A small self-supervised image encoder, trained from scratch.
Model: 13.6M parameters, 32-pixel images, arch convformer, norm rmsnorm, activation gelu, patch size [2, 2], depths [4, 7, 4], widths [96, 192, 384].
Training: muon at rate 0.013, batches of 128.
Data: trained on photos of plants and fungi (iNaturalist), 6.7 epochs.
Rows from block 5 of a small self-supervised image encoder, named by matrix and row number. Rows with one number belong to one neuron. Each number is 500 + 40 x the weight over its row's rms, rounded and kept within 0 to 999. All counts start at 0. Numbers have three digits each.
After each neuron's rows are labels from the 100 images, of 14976, where the neuron reaches its highest value: "patch colour" is the nearest of a few named colours to the mean colour under the peak. Only what is clearly more common there than usual is listed. The data: photos of plants and fungi (iNaturalist).
# fc1: MLP up (model.blocks.5.mlp.fc1.weight, 768x192), inputs 96-191
# fc2: MLP down (model.blocks.5.mlp.fc2.weight, 192x768, transposed), outputs 96-191

fc1.588:483522496540449546457478519518503459476439455462490630460559491512540517542532482506490503378508504472434483462531539510490526471458484499512506529475523560441437496444512493537461513547523423571514511484503513535482555490491556457580456499462510483526533458472490495472514525476489468417
fc2.588:428548449565465470421452464522399409467518533444452491521506552520466487506541541513508517529545496502588474499545541437507477550380499539521575492504443505499475458484465463465477470537600492482498515442475518559456547456466457469513511479460488505479537496568476450558440413503588447506
patch colour: pink

fc1.593:461525534485473532541508494426600493438534520464429425558437422471549501522390499512537456382496452532578418504468518497490478575526553500527509506523460521513477525572476486540503497485455483516418547460515541515472474512454537464560479457467485519508490534521528562536453507478472427442
fc2.593:522597559455484499481535465507497526489482441530518477430503480463460504441531530592491558481454557462494565498466428491539417473526529472502478491493518518486508546472517509519506439482528479479477553562549500461433482504535446512482430447533460486500472550481576389562583501488497519477
patch colour: green

fc1.185:607421482526546531500528502492488451494494502516521534495493514518487492453438462545487556507596470488475491555479576518496556531556492546479563463508471480513434522534474557514466484530478389512502574547500483470421536470526517533454471414511585473428413516527498579486532454492429526486
fc2.185:507539490537475530506510509495550490516487535499515451557559483524573427455508487516486504515523528500533505556592499535429532505444530403545529519544526490498489525509506467465427514523568508455468465474519506520486487545462409532544487444496500548463529554437571511468546502429476502519
patch colour: white

fc1.539:481459478512499448513418470550485559558480540503526510490541500480500529427405528484458512563578493521539536510566494526503494531466419505513479478450496515508484449560532493557492441513518532551499544527445518553431387468497421501515525559479458537486496504503573544508509439521440419469
fc2.539:489489421505605530482543456441523505446519528467393486467438541492505550549522512556519605496445449466509506467495482477572530484445440517473536479468527505468491391536535582530479515488536509543482400481474460539587550446497522505520544486510517479551472490515474534472522523513531422534
patch colour: black

fc1.186:519456554472540471561425472515504486500582474564499438447478527590562547430450513543432507426496538539482501506540530467434524492540488452474533483538532494500501551440561531493505545549542496458520568570529528599433478493554506512548529444471488424486497560455433498476535398583459443505
fc2.186:494450545528594412575455510480517444504511501509517440546533519523529461428505496517521479495493503523485528554549526474472526498595462467473500517488516498545463455470488512535488545495523543481534526457486465578477481553517507529586497552467444535488471488540434480511522439490555509542
patch colour: grey

fc1.741:492559506463507581541454452515468477524562498471453535490526504470508531486455483538594403398478481476548510484491428527563514541460458509534507530564510491550518481424538472539543505536535475498571468460540474529439544509513516507435460501523527505471491440474451513472527477491440504542
fc2.741:482565524447606473502457470506488478525439497462395574447500496496472474516477490484506449565525458537589407470541536524530523521545476513479556513473470496454500493487534524540532509524514519524488513494493474581434576544497511520484487499433533564537496468546476531513442497520493507554
patch colour: pink

fc1.181:476517497515540491528487476475545431532551508485474580541445544568495590494468516429519494460484531535555399529494470436513456483528479528492511511576485557544536449514535411499499485519439510531468476512472591464446488464477515534540537530530512475472478554514517494489382527463463478479
fc2.181:428556543505541497521529556470460472503500533390506428569549540530499474534448515493551470473542486506563443524529524483499504505453507542513474469514494574534512479497518472465481445484546502511477479507461524516527469475480492572542564558546477505480467524542483505470516438473538431496
patch colour: pink

fc1.517:514424485517512499520453514459488484580436398448534623461512477537497533496497501531484490458525503461521471508434467586466463480519385549499544557547533518566455502526536525509452479510490554486546513351455433488460508486542519495475532444523510529586533557487528505503546440533460467445
fc2.517:559504513445514537510544520543478473540527480613454470490540411491462391441496473499525534479478488487502468466512528527503475460463492508509562525500488426481467498494459491469465526561532489507508526572478518478501525478473502488480526493485504499426522485494479452580431473435452563522
patch colour: white

fc1.194:439400502478514485499514482487543511535484514509523453488508486505514531498542454518449531531557488523550430582498494445489521536516485509487515509512485549521462507606549570469523466483467519522437527485476517488497549538459489514478612546527511505506485537492450551463494508471413534492
fc2.194:539457507483546586481548531428613540491537467504554522452522501476476457546495511454511451475427560505478496477506422514513627541499518536498573467561490518525486461458475499501549472481506554495515478567533481543448527502475559467505558489579501520481523511592509561487457492491532535459
patch colour: pink

fc1.70:442512480490546464551432541522466476494516489531468583472473468536452529559503525457528528426443474551475467444540512535490512590489476438547517516478453496438489506438508506464532551456450427451529553532543585495452524528552482481526565445471496500516488475531502446542543519522477426429
fc2.70:454479538479522470564513534533473555588506514424454511464492569552456520516500461517532493512493499509476510484549529474543593501484462539542531489440509500480512534507507569512674488517494480517457519459519500509482449458485493506589537485521464549477417435556457443494553528551546493530
patch colour: grey

fc1.738:559457495562546465491492526536416474501471528534470472468528508461537582461481472508568487562491494482551460503553481419414513488447427459493533552550575563561491504466500557524529493499477566479524509477515539482425506520457512524503485470535483519488480471541470508466518459501486468559
fc2.738:484527515503443398473566447512455461446467502433522451528487530495511523524518509535501523500427501433548528519460505520458495451500477478567526502528622569474489538447435588430479517531531478562474510461521557546435470504510520571508522452563522449491564499585493456514490556513543518482
patch colour: black

fc1.755:541456544523616534486466454476495512532501426514520493491510525585493465440555514411464507540535515446528526427539508494488516566480521534502540449506475469469425513523463513511489455499449433511442506474497490430495524522464582554517469520407529525497490513525499549453420547481544491588
fc2.755:453633489487533501467450420515424434450458534474551502385495513504518481400513433577443446500415468501431489455486534462501556458494512468525579515479495489485479485518479455478551396495495570522528522476487527523449514587499530523530387466509528479506500523417484504545478512549504458497
patch colour: black

fc1.591:546532495501547529492444471465552524529564476422483476484452493536558526474463555476515451524561519532459575494509487531490494590563420458473551461508511543529463438440511529470558532488527477558491442464519437611433545481495513510537469482484459436478487555529519458480486555521533441555
fc2.591:581552488439534542532390465474445492524480469388525526433469486448435490506558515537508453477461541487445540507485553485488516448487500498490488503507367515541499445464501424547524481496484497475494495467506477514462607467494543530452438548479508539545467484419471544510524484450465405549
patch colour: black

fc1.472:517527540554474511509454507523545502527459452487480522426512511541501484449457552603530504497520545527443519496522516482514437436482398485533580548503495471520451500450524467515524537575504422431550481471531490462454450580483549457510496483491546408499547459551503479518552491478494514580
fc2.472:462446519532441504532473539524498440572502556450455479436471519526484477399476464543479470503555526498419588466452519467528465496484486544514527465495470524444455467463564429474590592514577489503481522429509484447458471492445487421482474488477493490467567535557544529467508492525537482523
patch colour: pink

fc1.7:578545458556435465510593468486459538506515474469512461410486497443449519521437492484597515477440565574544540517501482538538528476541506486488463535535489560477512536547451516441506566543397488439448495429512511552488489506445531396489473445544491507556466541515530507511538437507436427481
fc2.7:512527530525526524499431444521418489500498498419509513421404476505402485499492518530556484512550491411516533512442520543481551477469432472506406520427497496488540521459484555469475516543485548531501456512524531451442507516482471425494511461511528477551535473492512554503485487486478461489
patch colour: brown

fc1.628:526472476494493560541473442502455494457504445531517567414487403533487481564518493551551394351473546526515483504507503459397469486541462498579459506537520510476528453499516462445488505504489438550505590486550538454482482497454607495504545438492534554458459477479446514483443528470495471506
fc2.628:461507543505512543529368503424409491387556519534485513431447538527481522470472519523521396552557476524502422482533535533505535475480458507526539504473528480566418472458515496467483487533532553476476497491458513575451517464513486530509531515465505579480547514545537540482499493495507453529
patch colour: pink

fc1.735:531533525522525474502496484436484496481508524502543525482461522492539518578486583486445417443504549516478552507435565430534550537539489474554498555514505487480476440490552494525524528572426454493495485495502577486455471496448525523558440499504559507441404537468504523536505544479493475567
fc2.735:471403488543496489517502496505498408519401561450468488510559429488523525459540546389509451461577436536498457484497489535478536508533505497505496492447480533506477575548550429521522456504527442508575444456535519491481441470477505533493436498487492554512539519431511539497620499527448456461
patch colour: brown

fc1.655:579558511555509465525484419563506446479544448468520504484463505484556540454508495449423542476522452479506500468513424527558501537501514481467564497524439507476517512514568532585422471513508510493561533517530487505502531448447471460519577459474526531466545461549454510463516546499496494500
fc2.655:451500465525488485591516505493534437530493472478477455523489487440612486449495485465459501518515524465515527532527507554458551582525506546470514483445536461473497496481466475497492499410541540572472416522524525444445511494491457498443549420603475420454491561494492531479525590423481513521
patch colour: white

fc1.255:546484501468527490500490520528481464479517475494547457511513485488493445510526458558459474544432478462520449478523483568494444504532499482546552438555492495527487540538527513522583519511563507508506519557452482493515526489522552547460423476420436465536504530533524492489497525460398454528
fc2.255:563534517509454502494514552484442546446480452501580485560494518497499473491495482537471505468439501519518482518443494458506568518514493421566498489598504489485513529456441522510495531530452525538463485499502460450572499550442430545534503499481540499507442523557538579493537607482499521475
patch colour: grey

fc1.582:530501526466541485524512441464439494586531581519439529490467525448497555464554536496506497501553497507451419551457530534463545539510524459460514521479483468575417501480483477487540526512519538554454571474453499578564500529560518456473493427386553476542494521505532501528528464518489530433
fc2.582:569532518441524554461492561528569561510485516522529451530540532494471462588424510501502535477491561523519514524472433445492486527506453468558487472548519486442517554442535535448427520494493590406517491500602478468522460493550494454477428471568581484533486545424536511414489488458439499527
patch colour: white; cyan

fc1.706:505499506515476505515480447408494464443492454468481491457424510495517567448516517557495501500412479568478529512546520532495527521469520464500432481547433572479555454528468388435516531530529484513480533509570487481420561500511451510500470520469505489495484431478489539490483536456528456569
fc2.706:533478534436533455451507483496465478422476460490465498503533576494453499495490504439497515525578448535499513489550505494494503468476550492493477521494529508523514504555543438522502651499493569474490530513525481538420529488552547445502521485500466580524499470528544497550476565533437465493
patch colour: pink

fc1.557:525458467515495528507528393539507525494496545464519561432479543518558480547506503523510467474504568518475456510525544480488549449547436492493548524514477526478489478415439585478447487493492555522447464449501483535523458469441505474505471442474527525453491438501453495434544520530480457462
fc2.557:557391533487522520518522482474460429547521516460504480454523468487467492504492478531503508518549482539520555507497523502502501511475475525475433489488403468453536490514573520513564399424501538450457498506458525507497527458421503544518490451500485530537513496563502512514445420568537499526
patch colour: black

fc1.313:493489494503570443504477462474532530503607491514502503465407506518527539502465520434501484500466562516409586521463504438537493507471534499482440418581462532438464559537550536443522535517456511446469522513571530517522515489532463432528495471478573442588526500486421512457447497451486547470
fc2.313:437537479433483448490418460487514462591463488511484522472466484416475578443477514473511488521545500437441487502445480502470530513501502500463446507543417507496515488489488493539477533497481508486542520480522487534547523544543486433520439486502560579523485523466545509502495541474440520442
patch colour: black

fc1.561:490506493437460517464480503493533506508481506537560525464448527541560534500484575526554471449470531455469515541498494540462516531497452422384447552514530487591536517509516437450485499519461483456524457473574482422478579516494516546457553514507499465508444560447486542444534472466488551453
fc2.561:473488575486498592467502484433537514460519503479454447494512527495508438497587517559509505488560518566541389545487490437545530527495514475512550529513502518494525582493461611555561547479538531581499472574460476517586438510496542501579480444517544430458533485470500462462505476490447501547
patch colour: pink

fc1.145:501489526530562485450591520430458484462493457514446551608511528492539441504528548506542483519395514480537494503528474576453466509484533426456547469489473526467467477453435414516411443541477490471597484509480521484498497489478492516405470500554499565530459519541389479515589488583505483472
fc2.145:516379480461488531550461538465438497522485537546488492509478471509467522505509501514457468550446501508454497473441551487468507462517474525570524507520502500558435530531474530495477502525576500541480510466474427559558515541520495468496603477457540500508524530454454544513605508498459476538
patch colour: white; pink

fc1.513:521454476520528495568481482467498438483442508496470523498494538490547536506481501475481571560510509506519522533466505547550517554478465469459443506555445528465519550503412443501562463547527409533545531394528505466508397415469521574493413454487462469580556505471522524546497493503479525516
fc2.513:431464555578514454550405475487472455481503455479411452502447505507507463542529436574523524527502545458529524561542509401552494523551419498467449518532443558477500471460493481515559448516557470538475554434555529526462454550496504510534454486497499539494569501505489627484502499518540503565
patch colour: white

fc1.576:508540463506510447527509425531472453552508537533502540456514504513477541544526505524511473453495474531456537595525483533497512492518426456478553487535475503484434474453492487587482484546409551502522580519502470478526510478529549475422443500504500426484426569514482486524489467480499548464
fc2.576:544495522517503445496500512499550507481536476521494472507501525426580549427483534489505582527499556459571568558502556480479514472436529480476464564452489454508581494516492471468496484490595484483480431504533471483348508540468502594524525520536469445497554517453515602521472465485527555481
patch colour: white

fc1.200:531499435487499520588519453465552528464498577457480446496556449516483542537479506583500535503596457457460487461550504451562518508536483472511501515609556551449453559513487403533548502532509525444563519501548438490518525465520456490467461532471451552431542502520496596511521550568511495523
fc2.200:452487499436539461503532500525525551470523495439484513523537597497460525585551502566521523578520519544496493498507414514515513481486542511468487577542541469542514560423539465548521526447548483498456542446494486445525446490546518488502488457419491553465487474500458552476537522529504493458
patch colour: green

fc1.525:544506586457553533440515422493518461499520557527467527517481534520561475468529461555562492438493515454521484515495516497564490494502435548504482512495469541445533524429461437473460467534434505490564477442497487454531502459473403528492494515385505466413490593553460470433499476481535488494
fc2.525:456536441448468516520461507453462554471463506507498463503447525527471504544492486501528418425469546542544444529512538446529503528477478499498583517490429566514473491470484464496455436436468493520530517493520463550541598514493510491470471530472540505456528539513461440481512489460580525507
patch colour: pink

fc1.519:497430550424501420527548526533469514499543556473440512509454500580564408431547456492437479474487565578479458544496476516477521508492445530626551537458462464441503503437537475477449521493504510504520468534494457517494542483494542524451490508470595456482503441541470506521492481440494478595
fc2.519:513403514491515495489458519463507457469495478461479508487569509525547575459459469495458467543497550483451493473511533491572497472489503561518531556552403506513498467458529567486544552505531521453489485498496519466493565603534526474479404428542458543529528497523460473479504503492482467494
patch colour: pink

fc1.541:573551455488481464539495440478541408475487542481491452477486544518506476535541579528607509490515467586510536494510588490455439498475408559516454479531490607523535565496479479464448460511401452527575450490551552439451490505480478473476402490480423532477504508433447534460531491519519466504
fc2.541:491576500461471515395543586540495513455423452463471405492453571452415472526532540456525514471441450483574508496465505471448507522502438423492490539466460483539506481555515485421477459492498520531510499547487555436490471531548539508457459493503515541496419457538419525512521513522439467512
patch colour: black

fc1.481:449511494513561551496438455472519454480443494459466499486503582521488485518474467473507546468543554498481441503474497546570533481501602545463472471510440513482517478430440550464522549499497533532521546506477570520475490498501499497419475517475498581550480502524448500568541521515534529556
fc2.481:553516496540553530482544533564461484512502524496525440533424506497567492538467526578473470541436449479452560461457479440473528462517446553557487544584489472471556477517540511512463483498510529529564502498494567496484467445448493468554507522520465528481559465515524505497572437484478556478
patch colour: green

fc1.766:527441491531529447533548459518458479481491530504469534490471517486531482460510482588402415498540472551575480536451485449485470468514446495454518531483527553474476464499447466511463512556491455521445428464467567573455506452459535501514491481518561496543489472428515570589593496511469463607
fc2.766:533463481452447472542500491532522489533417472509518460478520524485456509543472470424492472468547504471550490542538484493452616477561531419564531534519497441496499523531511537480434509456434540567524459514498490472519468532529475525517564487560480442530567507464597440506469541479566600485
patch colour: white

fc1.327:525447503433537501530415502519527520515560520389553503476580506462528542533482456593567464459499440558496511510511520542463504467540500486459516524434496477491430503607476446483498538520499473497508459430471516473495505513535490477483507575484463521477541531553453531569426445556509557562
fc2.327:508430566488529543503515486621484479514434433461526469538451570511459506494548535522509489522505497522498494510446475535530467481553532513490447485474497549476504421495512462553503524453608449477451487501520495445530492559494485519432403533510493486453513448492510525543502570527431458533
patch colour: pink

fc1.24:514516496502508545517528419508474506529537442511524553474486514477596555519495536496526499433612578435514485464489503458472466540525504471456517523509478469509540495505450508551526490511539497487483387525568517520432504523502522529448448498511502532556549499478477442502478424531429458458
fc2.24:441459531532469542502456458498487483620514577441443458454467476513497488473464543514485438524544460522470544481463516518491493539557548528548513407450482520472526401515526480516507426535525487456543521513512488551395464503457498600500453438475474501482556486583506361552515450521562508518
patch colour: grey

fc1.471:504490463505523484520510488521486523518454463519488494499563468611590519493442489511569483465451523552504496467468472558492489515504458535529453486576516529511432436475487443486496497504472538605506445552545504478444458511481552538520542491496503418455487515505460550444548480480487559528
fc2.471:465408536585509442539535530579505454551495463405412509563508492511481476476473521506481398492502552551514514523512540481511514516494492491530502516443508575477558488509510451552504349568517440528513530505479492501459554554447497555446578501515488526514542493533481509507510520557547525473
patch colour: pink

fc1.175:434451457527487475571494432523548451549512525559526499419534495483418469495499528486495493504489538446501625474496516464549442444541452448498560438499494517475579515511480568443459551527532553494488551557510544539468548506499458551521495513471501563482424493536521482544499434482518513554
fc2.175:556514535394506472435501542483466498511513445475548467484531523513507521460525501525460490488489502482464444499533437465475540503506541521511564499563477448511490538490518469553444421496447510525532476568517522531495530450476568573512507433544516479513477465467574513513536529461533586497
patch colour: black

fc1.272:561493520519485493512541434470453527577516460511464532423480494539564475454524548491417466493565534480480509507402418478530572552495467528481544522501509476466507556519514523425507430541491500481492464490475573553462442456401432550514448511560496531473497514456516481490534477481522487499
fc2.272:500547526541458472459462477504487502610501570451442548503509467528559571508528530488438497549452528521515554471467505485556473476535462543509497592486441533571542439503512535464521445542489434497508441514499535486490457486464549626441469502480524453493454538530459460528529465537512474491
patch colour: black

fc1.178:518472524490497525516595510494504516518484561490537597482508532466546463539456510429437492509478505480522573457512478441523446539487448536534535509543453502520459503459516511520519467560493523453466488484496518550558477468475464547586570539490433527548497539541533545475528503552537493577
fc2.178:459448501523477511528470513532569483411546473564534519519510503507507471465476509569564522502487565523564482594477528493463516468485549394502443547468574474513479522510557496509457471451499514531488484516458509514479495464537500475492392547509540484504381472499497502539512494455512585521
patch colour: black

fc1.54:519459406509509498557465420473500500496499557460438529456520491450447456445516460507495498500559531472479459462494487474513544518475456467419589509491494564531522462564540545568548462489444448532544459372536569481423464627452541475470451504512430486480544461485481483492525513554574511521
fc2.54:500497531508474563443521535488541506431545515447450507548478528475537483542524545480460405506539550527490544502518482513524542569502470494483461484511482472461552461476453548514497517434499503519488502428492515447464588556506524467486543459482478466515511411476540475513502398452520510469
patch colour: green

fc1.497:470500468570572515510518601508449462587410473516506501477451501520468527466521526476498454464486524525535500438455479450517555461524534580492506455475439526491477534489529537519542471519510531537511488489496464523492584509417565481578449425453434476477452539534517444462506536497502470535
fc2.497:456488477531453495518501575535437509554464386467465469475520468463511522475482492505512397547478521483512472477487529495544477508478406482583461517496473562550501434500482453499516494476449472506476459585518530479470567499438456509431475526531557597531534527520486426506483530543503548500
patch colour: black

fc1.192:589487449533558483476484446550497464437578483523435451475500516610550491421522490454497493471570535468481536466469491417554535458497475537513528453549493459523484549551480487467504497547571474486448532537558526568479514444520524504529526539548495453482541514517448579464484540519497543549
fc2.192:480541431461637447452458469543442471381449481527523521524536482481488507530456497511545491484489511469579500496504452506493467479495503495489551561455514516555511530483520461485447488548513525480407494507559529518504654476600482510531486592532552534514456485435496560516540558504488454530
patch colour: pink

fc1.403:538533501533559513478487443453471487492533425521464505474564484469486511480452447525415507541499508582499477513454464535553518443532494453486480485487438436462523528485590526420451489573558538446437485506443500466526452529450498463501499466461486504430495505520503502490562490590466551528
fc2.403:400469395533462584552523573467532513469493486471559539530497504527527575537506476476399519543498514518468477496566450530483511510537435505492510484522538495467500517479424503545519482474467497498476496526504536529571483523557478478508476570502529489517513456558511464518464563497572542504
patch colour: pink

fc1.114:552438421550506436496457415487464480474446575491484497432527468518451460458512524463533501505539540479541392545480543505409494485487513461487471400497562512522497518480486531452502494511544486470509499499498516550390491504485521525545498491480466508490575469455460478510495494503496462478
fc2.114:448473527539480447455525551541489482505468528474531549559455502527484478438518546506522481527429497473532460546492515452537476491494472473464580525448450482489462538615570452542539496448504553470451489444497474514516499487559518507567440515524561482493523537513433449506488480545472451580
patch colour: brown

fc1.409:512501455514500540556402477514529515518504445534501502421475514558449548516489470512575503415450508506485502545508503494466543513483467465486541546426476499434459444395488436467486495572492440613446515503469492554459508473512465499510464427498492470478527525483485460509493438410462474486
fc2.409:435553471601568496572485459475451456501535562458468517428510489545534509461405507504473483489545486532526523521495513468524511482486514557475516474434445511462492470499544462501534437510597448497503542470462537565513454486478485533570502429448490533497576468527462390524479413519579476467
patch colour: pink

fc1.492:502493458528493473549495520500498577509501559488461525575420489432493531498445559541460535553567474543490421471499513530590469459473529485526468480613451454436536526454521480522469543542476484458491440549542448484502492458505494487482433494507486514458456537446514574527527463540500414515
fc2.492:470508565538452509529504510535462551488495532506581449427548456518559517400479558544469481488526506447547446513503529458463524478442463477538483497461508502513507502544500508543418583514498465581577547438464481499445497559408502495475479530446512446450494498586478583518474496510510513487
patch colour: pink

fc1.648:551448486474493581501447463476531461454576468540485548545549538367453539529478528487511470460455552472528478526480466535490515499509444448529516517463450489531476494451512548574474492556539440526465521513496498551524517554443538506451463501437508432485449507460546532474517454427495564480
fc2.648:476446543510518517470489505487521462542503527485415489498488454529476511519478487519502383501461526509531518490492529464495514576438495486449501497514501531494520465527499571543520535545547492483497477488471472531526492489389486458533421526472504475512497503522412536441481475462545476515
patch colour: pink

fc1.276:492431572517538432459480513510501475536425404479480514562494488472557564527391427546487525502518542522503561531411465472472549502509470499580475447504436507489469473475463537514512528506468449488601531466481484542512446513504507463477516477529491458487590522482474483543402503498481446512
fc2.276:446485490503521560399505473569604513536427455497527531492473423511498523545482504557478494558529494455502525460437516443469538498498455460454455463442537569537548456509535529550545557475473479484489516491539518451548532528511519457461533420531550519509495435562423561472472527433554495455
patch colour: black

fc1.9:525487423515568454492496465553481473506510519517483594480500482485594504549467540478502509467490507576498505487545532544512584457561452533572557514573418475509417492542491456494466591509464497504485481484481505490454504512508473567425476497469559543560475539476509560535464458468488489417
fc2.9:607505477461545593504515504496486529532530474636556510482596454461491500547477526456531534505498567517479491458466371447465426515475509518495460524520483507530510509474518473467531500498550525501559487544551476450500489534528535511544480509501536480486524530442546486457619502522528496516
patch colour: white; pink

fc1.50:510410539551562489520521474491488489511495414458507511492503481525546454493517489462434440494468555508468493431508543437458540511492517569537514523517495521444478476498479559436516440504496545460562438545505560503521474500457434538544473479560531486465575550458536555483435471498448510408
fc2.50:409431455473512422462448519555538591456483462482517510547492525444506503534525487526465517542470480524533527498462468442502528455539396460591429571468513510511490537473484518505501459541524473410547526557482483496475518545560521559459486500521460612544484421490517572497518476579438517528
patch colour: black

fc1.426:566465476530525457588538436530478492502580499476548582507458551463469547463511505479492522459499492514463522511551558583470533482480553514491478456521465401475437564494557464463493503457480533488551524466449499490507483442474491520560470522459555514498496507541536537505468446457519502424
fc2.426:461534528498539496541459583441501603536542476546510504413448550507460497562533416524555472552517546537540514400540470529452478554465522529496474481475523539481474496517478471530481496467519458568484488543429477471486454440533512517536459501464483563496493556511479470450477542486430425471
patch colour: white

fc1.26:515500539498524510537513471533499461514442452409505576528508545484523545473492600498495450545554445528498509499538535477511467501536529509496542465553503501493469479508503501515542497474486461438456487473585572540536510490506504537513460497522508537574471498489554564459626391405474542499
fc2.26:480482542498544505451468490429485539542513497519453456479552487435551519575434459453510579519486566537549475510439501443469521511541504421490437592541470476499522541523508506441556548466468480515489506460455457535458532498506468479543545462473513512554469459575478533458448597459499541510
patch colour: white

fc1.687:458413493480496465461504502467465504533434515421479488489467488543411567537542537448504441554599539504517540425458531467521484462499483498506475436489567538485472529480499491487506521502503510516531478550434505553532467507456477491500440496539522486482583494526509534478502475538537539481
fc2.687:484555479563515560435523485475502515520483460468546490508503500484464554484482401469614515510488514487488513513496430440450555540474488462504492496530524505455438588459494491528474460464483440524442459476539493472565526501524502437508511526492497528480545531494515470481449571550450485401
patch colour: black

fc1.120:565562417532513527541499505516489440494585511532471535510524534525514536470482544532520499517662499544507550526494432489521562518492473518525483532582438449475506548559479505502519546549409464497548605521520521503565460478489496496484437484470533488541517463512524492582494528484511519499
fc2.120:441556423509504424503496520512485486477453388508486463483397544527550509525474436497477447452549515564497574473517464509560471503476522593518513490481509551600556477536514453473446513538478511489512519492495506469445490552543478508523465474471477454506526510493508518447576474568441543405
patch colour: white

fc1.705:570442498518496500446470527471487463535487504463504456421552594398434520458508465477449472446525443479546522555418554467483517563518491434529581471540469578482529496452553542500505485496522525501459498532540475468541546479416484481479489540488504450509518500445514523578461535541496510533
fc2.705:458496492478503542548504498449455541515503479474453488499473559483510558501552501583491466401488507471436465472479486463509497466538495538484537539506539533401447474546482477539481506527517496419499478445482492560467494547509551528416492453483504473497584479517495574537532507527443535549
patch colour: black

fc1.71:477502537539532519491468469463506529479480478523521497476529479484549522488524445501476470408466496535518495539568501514439502487513490496466490482456487529493439488557488425525503578491503497574435496502508515601479497550495570474551483522441466442501496449448462497491411467463537554506
fc2.71:470482535599544464524473484462487482409536527450434505548482509483534506549424539529501533469504458441452500519546507519527522478511514533511462404501466503445489492467480463524503537524478533499532522423470564477496457553512539432569525562534507485539562499550479503476458389500538461564
patch colour: pink

fc1.305:583513529545524515522442409487508531496523417547456520488524481533561572527478551488504478483430571541487463462523484475542480466526498502561472455511460473451463472449494472510526551488489471614507502498581543487422494581558530499496537467549468486447532512543500550391486464497474500519
fc2.305:413433460570512559553498462501517501566535473453460496446472521521544507462465492526443369549502511453442504493443523452557503485543528561495459428456453527534525553518520465508570488499519470537506507432474525521443515544463473451494592583482491513522564502566491489448503440513566483539
patch colour: grey